Rows from block 9 of the image encoder of a small image captioner, named by matrix and row number. Rows with one number belong to one neuron. Each number is 500 + 50 x the weight over its row's rms, rounded and kept within 0 to 999. All counts start at 0. Numbers have three digits each.
After each neuron's rows are labels from the 100 images, of 14976, where the neuron reaches its highest value: "responds to" is what is common among them. Only what is clearly more common there than usual is listed. The data: photos of plants, animals and fungi (iNaturalist).
# fc1: MLP up (encoder.blocks.9.mlp.fc1.weight, 384x96), inputs 0-31
# fc2: MLP down (encoder.blocks.9.mlp.fc2.weight, 96x384, transposed), outputs 0-31

fc1.334:470511548498557459533488541374570525518573590499430516462552546470537514547520431493470444483533
fc2.334:431446395532452531552484504508621512468498499594479494550522439509461409475483513447431521451482
responds to: phylum Chordata; class Aves

fc1.21:490415472508451450510544496546588424458483551513537497536539473470486568527374551442421537485490
fc2.21:452487561550488543516543489438496472548476462631481505486511469473556498523533463516519469484546
responds to: phylum Chordata; class Aves

fc1.298:454508506470577455465485514461524413465508528444539533445474475475479571537385532521484538430583
fc2.298:515423567519499540452533519495590503478447514736491477510515470541524516510484489459391463497513
responds to: phylum Chordata; class Aves; order Passeriformes

fc1.63:558449514544459490570534535570450572469479559488475517451361552485569518446395525436437430528505
fc2.63:474538456578511564624469507411471495523508419562484510478516468519476419466477588524544497531441
responds to: phylum Chordata; class Aves

fc1.71:542549465523507517537472560496488617562498485549471455440461522507571519552428433493509413452443
fc2.71:395484469527506536513489584442434465474484529452523520554427458532535513473559548422523503493472
responds to: class Aves; phylum Chordata; order Passeriformes

fc1.229:412389455503599412550479519521583466499429568460494555538500435480408553486442544419399495560582
fc2.229:423502491578497547577527464437543492553485443656509475508482437532489544551575479483520549469527
responds to: phylum Chordata; class Aves; order Passeriformes

fc1.82:552514532523494419510461545511568556583530555503462576500453473530537533419431461496593508515571
fc2.82:446491531580505584599511568463479445484464533497495557487495435461489542466465537444516494508451
responds to: phylum Chordata; class Aves

fc1.68:407541409535566479496513530545487516546456418530528546482457442522477501504625518459472378505496
fc2.68:448531552552466554512530480533432417557528497513489384493504501477645466445450553512545539442514
responds to: phylum Arthropoda; class Insecta; order Lepidoptera

fc1.197:455517518572548405526488518548479578477534503526513535560447543549457511509405550481531426399478
fc2.197:546501541589525515541491494403546422552523483652527499439521447496404414449456576513529479528474
responds to: phylum Chordata; class Aves

fc1.341:478525509572487557502560548447540512447494353444558446469513430645477533477501506439451474491494
fc2.341:505443568454485512514507417518461517501491542428533564486438650506590493484463521514467506515462
responds to: class Insecta; phylum Arthropoda

fc1.162:479510539553555436396438454547603572475587486444469510618449498529509573403434415519552435410470
fc2.162:422516473571605568527491576462542494580466513540488510424471440488461495482532587475482491483448
responds to: phylum Chordata; class Aves

fc1.189:455442564557559446548493475566474434505427457481540506436529570562470436480512507525472452574599
fc2.189:438476577524471527535511446545437517522511543839514479527501480499518539489477480466488502529471
responds to: phylum Arthropoda; class Insecta; text has "bee"; family: Apidae

fc1.294:405440479493473486467495521540432551476427472461513449467498477527500539554527561458432512416562
fc2.294:440448610479506596503521469545480559442477463633475485508423518465478458535494521403504490492448
responds to: phylum Arthropoda; class Insecta

fc1.163:385505593502539488468482450536444470415486498572542467462570527544487462526455474443495436577500
fc2.163:484446610505509600542495451524482527472473510695503507503418505469487489506480513454534484525451
responds to: phylum Arthropoda; class Insecta

fc1.152:454532622519440505520472515578457429480473378492594552496526596486576562504462457440571541547455
fc2.152:553463553513554556496469504483477519450544502645507503518455527555487387509434485487474478534509
responds to: class Aves; phylum Chordata

fc1.55:610556568550504540410479526551464528516510513496481552435470581440521457580468456605493522477523
fc2.55:468507506496490506613435502399543424444488543499568492614512507565545473481402462539508520544490
responds to: order Passeriformes

fc1.320:492481562537464432473445436516529501461495570453445604491522460443569500428550451527397470495554
fc2.320:478496446500466534577478502399493517539491476563565521510495466477498505464461479511551548425480
responds to: order Passeriformes

fc1.47:448491520484500495483551569547463440472537471474441478496492467464521554529546569501474506533563
fc2.47:390504473503506573460546449495554467490489523535495414488567398427502552473458519553500478475501
responds to: phylum Arthropoda; class Insecta; order: Hymenoptera; text has "bee"

fc1.348:508592597532451468501426525457469513438545531406507515579468445425498458471389504490542506432562
fc2.348:495474542503545476437486507490475517437493548386531539484490535527574582491502565505435505530489
responds to: order Passeriformes

fc1.149:423477539494445467568495447531475532501487515455537437474514464517613428480516487476481486520484
fc2.149:398533475496534514499537542521567447494514518494454447498520435434574645478506580467438513560514
responds to: class Insecta; phylum Arthropoda; order: Hymenoptera; text has "bee"

fc1.274:501454573430551542545450510528439504485580346458487534413359422568598449467526518472530503426490
fc2.274:543464519524515510543570467500417523513460548514496463461457594534536525466476542438413472532471
responds to: class Insecta; order Coleoptera

fc1.209:524520522588528504467418485480469504458533478453378584497480500456496530538421501557564525500462
fc2.209:495501549488549465508490449455455483424494593372560465484533559552534515477535555534504513565479
responds to: order Passeriformes

fc1.244:505415434540470439520438560577560559515415562462448489470566491463524474582388550551475387520538
fc2.244:471497377539525524474447553424474534490538535551429543486497421543480582431539501360533482509472
responds to: class Aves; order Passeriformes

fc1.92:497498569551489564516476556504404475478471471476483510564552552486492586554462451416551510591556
fc2.92:513444602525496565526515474514492494520512489799516559443465531490469408468470553479446500495485
responds to: phylum Chordata; order Anseriformes; family: Anatidae

fc1.355:407568468534499465551495582510581448491508566463540545490572521516491528505445554561510500524566
fc2.355:471504537496474508531527489492546484523443457705468488500485462526525568519468460474475501443537
responds to: order Passeriformes

fc1.295:547561534489470416573529563471591495518517510489456451421428482459546564561468574447414504482530
fc2.295:421466453645516540479535517424536464514473465601544510516515385511552447528572557558506420497516
responds to: phylum Chordata; class Aves; order Passeriformes

fc1.104:482554481432503435565534472412559559531517462531501565490511450555493450562455461471431397463583
fc2.104:491460484453481514530505592467472548521462429663491490480462458475557567507543477502554452511537
responds to: order Passeriformes

fc1.369:444536474444495487454513505548501543537442549489429549484478488495609554548538477520469472471563
fc2.369:495472502502483478483480497425442518513551509543585487535496417434530472443447482490550510510442
responds to: order Passeriformes

fc1.356:578468527491592512442485460567459561477485532517439447519458453558414569503444453451511450445421
fc2.356:469465570548506561516511526436575590537549469526479488418451488489432434475523553509535475483466
responds to: class Aves

fc1.249:513558545478516558581610552467419578435544437475504464502505520539491497570489456489492471511456
fc2.249:457492542488493575523490504509486574458488498462495515511446476517524459557542503462540462529522
responds to: class Aves; order Accipitriformes

fc1.331:439592569436449593620564469558511486450471493457443494477462389469550482519463531508436437502511
fc2.331:486532449505535600532482581532542563454522464521418489488483546474498455502509433456474480480472
responds to: phylum Chordata; class Aves

fc1.34:475429542499483489523482398504522414509491507446504512496564386544528433435421470562458472567483
fc2.34:486571464505431513513535518527576527470454532691479439554561474471505578513517532512468509569527
responds to: class Insecta; order Hymenoptera

fc1.291:513376472543443426430591488491461453516468478511525390453586583544420458468523457471445509475499
fc2.291:401569466534469556507514480502627459475541529531486384468567417470580564490459582593521466490539
responds to: phylum Arthropoda; class Insecta; text has "bee"; family: Apidae

fc1.237:479496461468519414574565556479534484492467517466397494499463546548530525499487509483404478438511
fc2.237:489476463536476565457412507512500566445589532455503524417559460574580523486500500482584507560436
responds to: class Insecta; phylum Arthropoda

fc1.259:463461466487501453564576446530436497437445557492507450525482544586487530507594553531562509551532
fc2.259:381434560548534580548545481520444485481512462709546525582509466479487529519523475447487558506482
responds to: phylum Arthropoda; class Insecta

fc1.90:481550556565521437545586442464448454495571553435488543520528491544442548495551454449511401498497
fc2.90:536573490577461552557483523459552525467497485591466493504441507487512371459522522573554497549460
responds to: phylum Chordata; class Aves

fc1.138:457506552469595450529521487531523432450495631527447551454459472437486557578454420552428466473551
fc2.138:511501575489477528526507501514506471489502503865494536507459467520485465480491469518487507521539
responds to: order Passeriformes

fc1.39:477466502461474470461416498469530521545526484431500579560417525484516512422465494535563541509555
fc2.39:448393552613451512559562455462376497502571487622592549505490408529432581567446464425472525513542
responds to: phylum Arthropoda; class Insecta; order Lepidoptera

fc1.12:428420399515569529605512560496513523540467555469575458454489481512489455512529495519551475524515
fc2.12:449529528555505574484544495566539425488494473522497485502525415447575576415432521442473493525500
responds to: class Insecta; phylum Arthropoda; order Lepidoptera

fc1.328:405543403443437550484556514487521418535453470457592398494476488485537473463573470527515413567446
fc2.328:449524545479485524504497537552553441505526543542444427446513407490611578462489548485466536462560
responds to: phylum Arthropoda; class Insecta; order: Hymenoptera; text has "bee"

fc1.366:541488496519501596506585483521458511531454439507578545546543559643530464527495489471450528481505
fc2.366:471424606495484574539517471521509528450494486647473460588442479455470454511493512443518453520442
responds to: phylum Arthropoda; class Insecta

fc1.95:417486498497504414574528417559455508566412498517583458492558526474575590443468477533552542556508
fc2.95:465489549463432511523498513523444462487506504758517485541451396445474532511417550512440456551487
responds to: phylum Arthropoda; class Insecta; text has "bee"; family: Apidae

fc1.370:534522574461540425523514539459461483477468497427555488461553518590471533445492395569501524442519
fc2.370:418504480550443547504506522421603475456493531519485493611451442478520478504479532499456403408529
responds to: order Passeriformes

fc1.57:463554588549498434452551493550461448523448545490447499445598552386547555444487499488463532465551
fc2.57:449543479520496541526456532407558499484559570632594513536537442450536481501453411546492586530464
responds to: class Aves; order Passeriformes

fc1.198:484523557515558442549567588456484474409402587474506562479548447416535443539384554552469521429503
fc2.198:455453461486453530495488488499673493550483494616439556522505437534556484485539506494437491478524
responds to: class Aves; order Passeriformes

fc1.307:619462465494542417478570455551423432520479539508539551598494462521530477431539503460507514450589
fc2.307:516560409451464532523481553524543477450576524654468506451538518488448422527563503482508668545481
responds to: phylum Arthropoda; class Insecta

fc1.2:577423507547514590489517466509521487465584439531585438409481485621489583514448528503419489491459
fc2.2:516462572454481495546493454491502518466459519383519549523472653507564467486480492489488503561499
responds to: class Insecta; phylum Arthropoda; order Lepidoptera

fc1.155:525503488442467594487539435480524540506455391450543527426388520582502559522544518460423582548394
fc2.155:519495605471456523574529436505451487470460514427534538502502586487621452492467495465470519484497
responds to: class Insecta; order Coleoptera

fc1.322:523432524526439458403428473529423479484499529461419506405487411540549555485565485593493590434506
fc2.322:420557527454577577525405542406581472467500499357506526586540580484490427416441474492506477533457
responds to: order Passeriformes

fc1.243:446574527486468375539433517530472554480513460432459541469529529490490445579435587469470513565572
fc2.243:362426467517555521555507526449571508536494495455459518502501504516567474513510484469587501447453
responds to: phylum Chordata; class Aves

fc1.30:453524405510581508469452522534444462460565417422500504398482455565471469447510529456519437552528
fc2.30:439518544534505520470487487538599432496503505535445435450566465479615498459467587550490506432489
responds to: class Insecta; phylum Arthropoda

fc1.242:558510492584522562410533471503515576520522500433472512422480528430455489465465488527522604559566
fc2.242:412480473510497449584449471438473418426540499479587510535577513555567442466428388508566497531473
responds to: order Passeriformes

fc1.219:469582504518469508461524509495494422521519597495531544533501558554543478438441437415501452490488
fc2.219:519597466589507511579488563459524520557544455566450491440496473442442457440442587552566473505473
responds to: phylum Chordata; class Aves

fc1.5:507428486461509429455463486408596544467571396539464490495441468502455487480463528503454487474555
fc2.5:437462437560582603571467522509568523461442492494533537518486462521431558515560500406516540484431
responds to: class Aves; phylum Chordata; order Passeriformes

fc1.38:605495487484540553542564544488441438456392496423499496501428527474444462481501506574509592493506
fc2.38:466462489560450425568519476462493536475475465499566530498490442618459504562426475456478494563540
responds to: phylum Arthropoda; class Insecta

fc1.247:434527464423525422471447530475550470513512457533506504465568465521490476497397533577401397501576
fc2.247:518470466522459557554450546478614544451451501603491534471407411557481502527514486475508472466480
responds to: order Passeriformes