From a checkpoint of a small image captioner.
Training: soap at rate 0.0015, 4200 steps, batches of 64.
Rows from block 12 of the image encoder, named by matrix and row number. Rows with one number belong to one attention dimension. Each number is 200 + 40 x the weight over its row's rms, rounded and kept within 0 to 999. All counts start at 0. After the name is the row's rms in percent of the matrix's.
# q: window attention query (encoder.blocks.12.attn.q.weight, 192x192), inputs 0-191
# k: window attention key (encoder.blocks.12.attn.k.weight, 192x192), inputs 0-191
q.32,090,211,184,160,212,218,234,186,262,240,256,132,157,190,197,242,236,265,241,203,254,270,231,198,224,160,180,163,285,222,252,228,141,184,233,191,134,226,215,135,210,144,160,215,185,202,259,236,261,156,251,236,131,219,245,193,233,193,209,267,192,266,224,171,184,154,241,135,220,148,234,110,194,248,174,145,146,192,236,179,254,223,248,202,155,232,226,245,230,258,153,213,235,193,120,212,133,267,197,212,132,234,189,265,219,169,162,239,195,144,207,243,191,249,199,248,165,136,236,191,245,234,255,204,132,205,238,181,196,150,139,218,160,137,209,241,194,226,197,238,240,211,153,105,204,214,208,211,269,231,242,229,248,229,231,150,208,184,151,231,223,182,212,219,190,194,180,162,287,227,128,204,178,190,185,271,204,120,167,183,208,157,227,206,197,252,173,191,202,224,158,128,177
k.32,099,169,175,140,225,198,236,190,163,194,157,195,169,256,171,139,183,176,178,213,234,161,177,160,161,235,205,147,197,183,124,151,205,240,261,276,160,165,154,181,230,140,260,138,232,257,214,233,146,142,238,184,182,168,231,202,224,229,173,266,174,185,195,289,177,160,146,185,172,241,233,188,212,177,161,203,186,170,207,246,195,213,160,212,139,245,223,160,277,228,201,240,170,272,241,186,160,167,275,221,172,283,152,156,197,283,156,236,167,212,168,160,237,149,168,258,199,156,245,158,153,239,214,249,201,200,216,264,233,152,200,243,257,169,255,212,211,168,228,220,143,189,186,224,255,178,143,145,242,241,159,181,215,184,232,157,188,130,233,174,267,236,166,157,174,161,250,280,197,203,180,181,161,242,246,126,262,272,156,238,173,125,187,253,161,172,165,149,199,257,209,173,201
q.33,092,162,228,167,189,276,229,244,174,169,200,257,223,232,193,134,219,162,133,178,146,220,190,248,165,252,220,144,214,237,132,222,178,245,115,238,208,233,217,128,247,139,191,228,185,209,209,180,174,184,184,142,220,182,169,215,214,194,189,188,244,251,178,158,163,203,196,252,183,130,142,210,245,173,153,213,203,156,186,273,232,200,113,246,154,281,190,262,254,162,261,164,214,261,270,228,174,178,211,234,241,217,292,191,219,192,236,227,170,265,191,257,250,166,193,243,168,261,149,181,214,268,263,224,216,243,127,156,214,233,176,251,199,224,169,182,232,268,221,228,214,255,178,231,252,123,234,152,208,180,195,149,130,208,173,179,247,270,213,142,208,119,119,172,225,148,211,213,174,231,216,221,183,199,235,247,189,204,231,245,245,177,179,138,230,200,261,215,212,253,191,141,185
k.33,095,272,182,183,138,137,156,178,218,199,177,146,138,127,171,231,232,275,193,178,240,210,172,190,221,210,181,150,228,157,240,250,186,188,208,174,212,193,182,185,186,266,139,222,242,197,178,174,210,214,177,205,164,201,202,194,237,179,262,189,239,174,196,135,121,180,156,118,209,209,151,206,231,175,185,260,163,204,181,182,263,256,226,211,230,231,215,142,192,257,145,269,105,168,154,267,240,258,162,135,218,207,125,174,131,111,144,154,197,182,228,213,158,158,200,155,223,181,248,229,176,196,138,260,237,156,217,216,208,243,184,205,231,215,129,186,186,172,207,188,211,240,280,220,160,265,181,136,161,289,233,157,179,261,277,207,247,232,162,255,230,177,255,204,273,243,158,194,225,232,153,163,186,200,247,240,165,156,170,180,187,163,181,174,209,168,133,200,209,192,258,139,243
q.34,089,152,198,183,243,188,208,127,213,251,228,264,178,235,148,180,222,176,176,202,251,120,256,230,184,234,237,240,236,203,257,262,166,236,139,170,228,184,240,228,171,137,162,261,149,175,227,179,135,162,123,197,145,279,168,228,190,188,219,133,159,229,176,248,156,156,213,185,155,172,185,212,209,166,220,249,166,245,176,243,204,242,240,246,205,145,220,177,226,213,186,160,191,242,146,256,229,209,136,162,182,187,197,217,264,185,175,232,134,161,182,156,123,191,131,254,221,245,171,248,193,230,165,242,176,246,246,151,157,154,156,192,160,265,156,204,154,271,241,233,205,167,251,195,175,120,161,145,223,171,165,161,277,206,236,178,173,247,200,203,156,178,220,282,172,224,216,235,178,191,197,257,155,152,199,170,199,148,265,195,210,181,158,146,173,161,139,140,242,257,131,139,217
k.34,090,168,215,200,148,260,192,248,245,186,253,209,139,238,219,260,235,154,234,156,227,135,229,182,180,183,238,196,199,139,122,239,143,208,234,174,177,134,215,195,162,201,235,228,165,215,152,145,178,161,167,213,150,122,259,218,159,137,230,277,253,256,226,226,139,239,202,262,199,213,219,202,143,223,224,162,159,169,260,146,218,247,246,234,170,241,161,165,176,256,216,220,166,149,274,211,219,149,237,145,272,220,235,139,233,246,226,246,225,128,153,245,223,204,238,230,136,192,236,163,228,243,208,126,270,222,240,222,143,259,205,237,173,258,192,168,156,268,141,173,140,161,204,223,218,176,140,181,237,234,176,151,200,269,210,188,228,242,167,201,161,230,197,142,218,142,152,249,234,254,239,158,243,200,185,190,205,205,189,241,202,178,158,244,206,165,203,203,150,243,164,268,247
q.35,099,166,255,164,144,194,240,169,203,237,191,135,124,155,143,200,220,234,254,157,177,256,243,249,180,185,243,220,190,144,254,256,236,128,219,210,141,243,136,193,148,174,194,160,186,269,197,177,203,232,173,191,165,222,130,221,143,213,231,202,180,259,149,187,174,184,251,157,251,167,157,116,182,210,155,252,182,146,213,239,228,216,288,213,169,240,232,228,257,247,157,213,148,150,226,262,173,181,185,163,199,185,137,251,111,239,144,149,251,89,139,213,205,134,215,153,206,119,150,200,223,167,221,163,163,199,198,194,182,205,227,209,195,228,152,231,260,184,236,248,155,177,183,296,216,176,193,167,165,187,172,164,184,190,181,183,172,224,149,203,215,206,181,223,205,207,245,193,266,207,272,188,129,131,257,241,180,218,175,205,142,184,225,263,188,186,218,182,195,107,179,215,208
k.35,093,222,122,163,224,203,153,155,149,198,225,180,159,198,191,118,170,116,196,199,193,145,154,273,168,189,145,184,210,234,192,265,268,262,214,170,235,166,178,207,206,163,287,151,222,197,172,243,150,211,229,264,150,225,245,293,163,207,179,251,142,239,159,162,250,180,182,165,184,130,185,243,177,162,154,162,245,261,205,151,198,136,144,158,253,219,236,194,226,244,119,119,179,242,240,126,191,219,239,240,185,194,258,198,265,207,147,206,252,208,232,216,180,174,158,194,201,240,208,240,194,170,264,203,245,198,139,193,173,178,239,210,155,245,249,208,245,268,184,193,211,278,150,166,233,161,145,175,219,218,164,239,123,156,227,207,147,228,174,205,278,206,160,137,175,157,181,187,154,230,161,208,181,245,171,225,164,266,211,169,147,254,212,181,222,172,156,232,196,210,208,229,258
q.36,100,238,132,221,179,253,266,162,218,160,192,275,125,241,229,189,190,139,219,163,178,136,144,236,222,269,217,187,258,242,175,221,211,263,200,163,219,153,202,211,245,184,255,213,231,119,202,201,160,212,216,145,244,192,220,254,185,263,174,146,234,171,221,189,188,123,129,167,202,194,169,245,198,139,253,275,273,168,259,250,239,187,108,164,205,226,219,268,162,234,159,167,171,229,200,221,173,194,205,221,212,190,272,201,246,230,236,259,237,255,163,203,253,227,161,212,258,218,166,146,136,178,164,239,224,222,162,133,218,176,231,238,131,212,219,168,246,252,218,182,137,169,232,231,150,172,177,234,229,147,245,196,161,194,255,207,243,177,260,132,237,209,192,246,257,199,181,151,151,239,244,220,222,213,221,175,235,266,262,197,195,201,150,182,171,221,236,221,260,265,141,212,145
k.36,120,204,252,248,212,165,190,181,130,228,184,143,235,171,156,222,139,252,270,170,161,193,232,173,150,173,250,191,128,149,234,222,120,149,233,150,157,257,201,279,187,240,160,173,185,224,265,172,145,213,271,217,232,253,167,157,167,203,249,194,262,141,173,188,261,267,204,181,232,234,231,140,161,236,194,219,189,127,225,228,133,205,209,261,145,207,236,217,170,156,147,262,175,176,128,268,208,206,265,226,187,203,248,190,170,139,153,204,206,162,169,149,137,201,205,259,209,179,251,257,213,166,131,192,222,188,284,209,151,211,236,121,207,131,183,268,180,197,193,188,217,211,218,270,253,212,212,184,191,186,171,212,244,197,200,241,172,197,172,211,158,232,218,200,226,170,260,220,179,149,198,173,112,205,260,236,181,200,201,215,201,275,234,255,170,255,160,165,157,226,156,276,182
q.37,108,228,248,236,223,185,226,179,134,209,119,164,190,223,218,268,261,182,206,127,167,193,212,183,289,188,290,183,156,194,182,239,123,190,195,261,167,176,153,216,171,172,202,185,246,191,129,182,232,166,255,184,164,168,215,188,171,177,150,154,206,137,151,262,234,279,216,176,219,233,206,190,195,256,220,237,200,145,134,241,159,156,257,231,121,237,172,209,176,231,163,269,154,204,235,221,211,125,288,241,246,240,223,183,255,177,189,203,184,159,228,210,166,133,261,161,154,161,199,235,171,223,211,201,226,131,152,263,180,278,208,191,193,128,164,171,161,164,192,218,144,206,224,213,228,147,269,192,232,256,204,245,236,297,239,205,195,177,122,222,221,215,262,231,146,162,209,162,236,242,180,209,121,260,224,231,234,197,131,224,209,139,219,217,248,223,202,159,184,202,203,200,199
k.37,120,181,190,173,175,248,166,256,233,219,211,182,184,224,176,167,192,188,208,170,190,275,191,248,208,240,155,194,224,228,247,220,199,247,195,267,253,213,173,141,216,148,209,148,186,138,180,292,219,177,219,228,207,198,186,273,280,251,173,186,177,196,189,176,191,164,172,253,162,145,140,265,234,177,211,204,246,239,149,275,175,140,119,183,207,189,171,227,236,227,149,204,192,234,250,170,167,265,196,131,235,247,149,189,221,227,265,242,173,227,279,234,271,157,149,144,142,249,202,174,202,206,274,176,208,261,168,218,234,202,274,231,203,242,250,174,235,223,213,280,283,265,216,183,222,120,145,182,221,220,282,171,173,188,230,130,193,202,246,206,221,260,118,188,131,223,127,238,161,239,193,200,261,210,135,151,185,228,224,227,183,190,206,155,249,161,250,200,234,220,199,171,190
q.38,108,157,233,223,258,176,172,225,180,243,156,142,251,245,160,181,245,173,182,210,236,173,229,194,261,240,206,191,255,182,219,194,197,210,244,184,197,264,184,169,226,203,122,202,129,236,140,213,219,175,265,271,135,216,205,127,160,195,215,271,153,220,158,193,214,226,224,193,133,226,193,163,196,201,171,217,159,205,221,214,150,247,268,217,159,226,197,223,133,149,218,284,204,128,131,216,181,165,173,188,165,158,196,238,217,278,147,122,234,178,207,157,241,205,217,233,138,177,237,199,162,177,219,226,190,130,141,274,169,193,209,155,235,200,163,184,172,162,168,210,182,225,172,162,193,206,261,218,239,224,229,198,167,215,228,123,151,141,191,301,174,251,167,268,126,169,158,276,227,226,228,210,197,263,240,235,176,121,121,258,256,190,166,277,176,226,136,223,236,170,226,246,204
k.38,116,155,146,144,202,259,138,243,266,216,241,278,149,179,232,160,207,145,172,220,176,215,199,228,271,246,201,227,213,180,170,203,253,194,240,237,254,139,164,213,212,156,255,189,270,162,172,208,222,232,128,143,134,245,223,211,233,196,146,157,143,187,201,177,234,207,174,199,168,193,164,267,221,123,201,199,259,193,192,194,203,165,136,171,181,142,132,184,207,205,179,127,176,183,266,130,205,205,208,133,195,226,262,167,290,263,193,256,164,200,239,273,253,225,132,157,210,162,212,173,150,265,223,197,156,240,166,223,225,158,174,225,132,202,205,237,193,232,223,168,213,213,210,141,168,195,187,190,257,191,236,183,213,157,235,140,242,237,210,134,245,260,150,188,120,262,174,142,201,246,153,204,284,178,166,154,165,242,170,219,210,191,189,134,217,149,241,150,258,211,197,185,237
q.39,087,278,132,179,251,225,221,155,167,263,184,204,231,246,149,236,128,194,203,177,239,200,188,161,268,260,182,132,130,225,219,212,222,179,183,180,191,174,218,168,245,190,216,164,264,223,231,216,203,193,201,200,195,223,159,216,228,247,124,132,236,222,223,229,256,240,219,205,257,212,264,251,217,148,226,254,154,260,228,182,264,142,128,205,241,156,189,168,199,182,239,214,237,284,234,116,175,259,225,243,265,166,205,155,259,161,150,240,144,232,176,252,245,272,205,174,243,247,150,150,232,146,225,253,178,178,243,203,250,153,246,248,226,264,236,156,205,230,181,255,171,223,155,121,148,128,195,174,191,209,241,180,222,214,190,209,203,167,219,131,206,244,209,150,224,233,214,164,169,222,264,187,260,284,194,143,216,190,219,222,142,170,208,146,252,163,150,166,199,238,196,204,240
k.39,088,182,291,164,216,190,212,169,180,247,268,121,232,173,185,144,174,289,246,143,251,244,196,214,163,136,269,253,254,180,148,259,212,197,148,119,259,244,240,162,160,251,125,242,199,228,222,154,152,260,132,203,232,153,160,207,213,220,212,247,195,261,210,182,200,224,154,211,221,208,229,160,160,173,238,260,186,162,172,168,185,222,253,174,151,232,178,238,148,200,144,168,210,134,169,156,166,162,206,221,134,185,210,263,220,182,185,186,164,249,159,152,167,215,179,191,256,146,231,182,241,170,180,242,184,183,202,164,189,260,253,202,197,163,231,240,165,221,234,178,146,133,165,233,203,262,255,189,271,164,198,144,250,179,194,180,214,258,155,249,159,208,240,183,273,187,211,151,254,222,201,200,129,187,129,149,222,169,259,155,231,174,214,226,148,239,197,212,162,170,147,136,161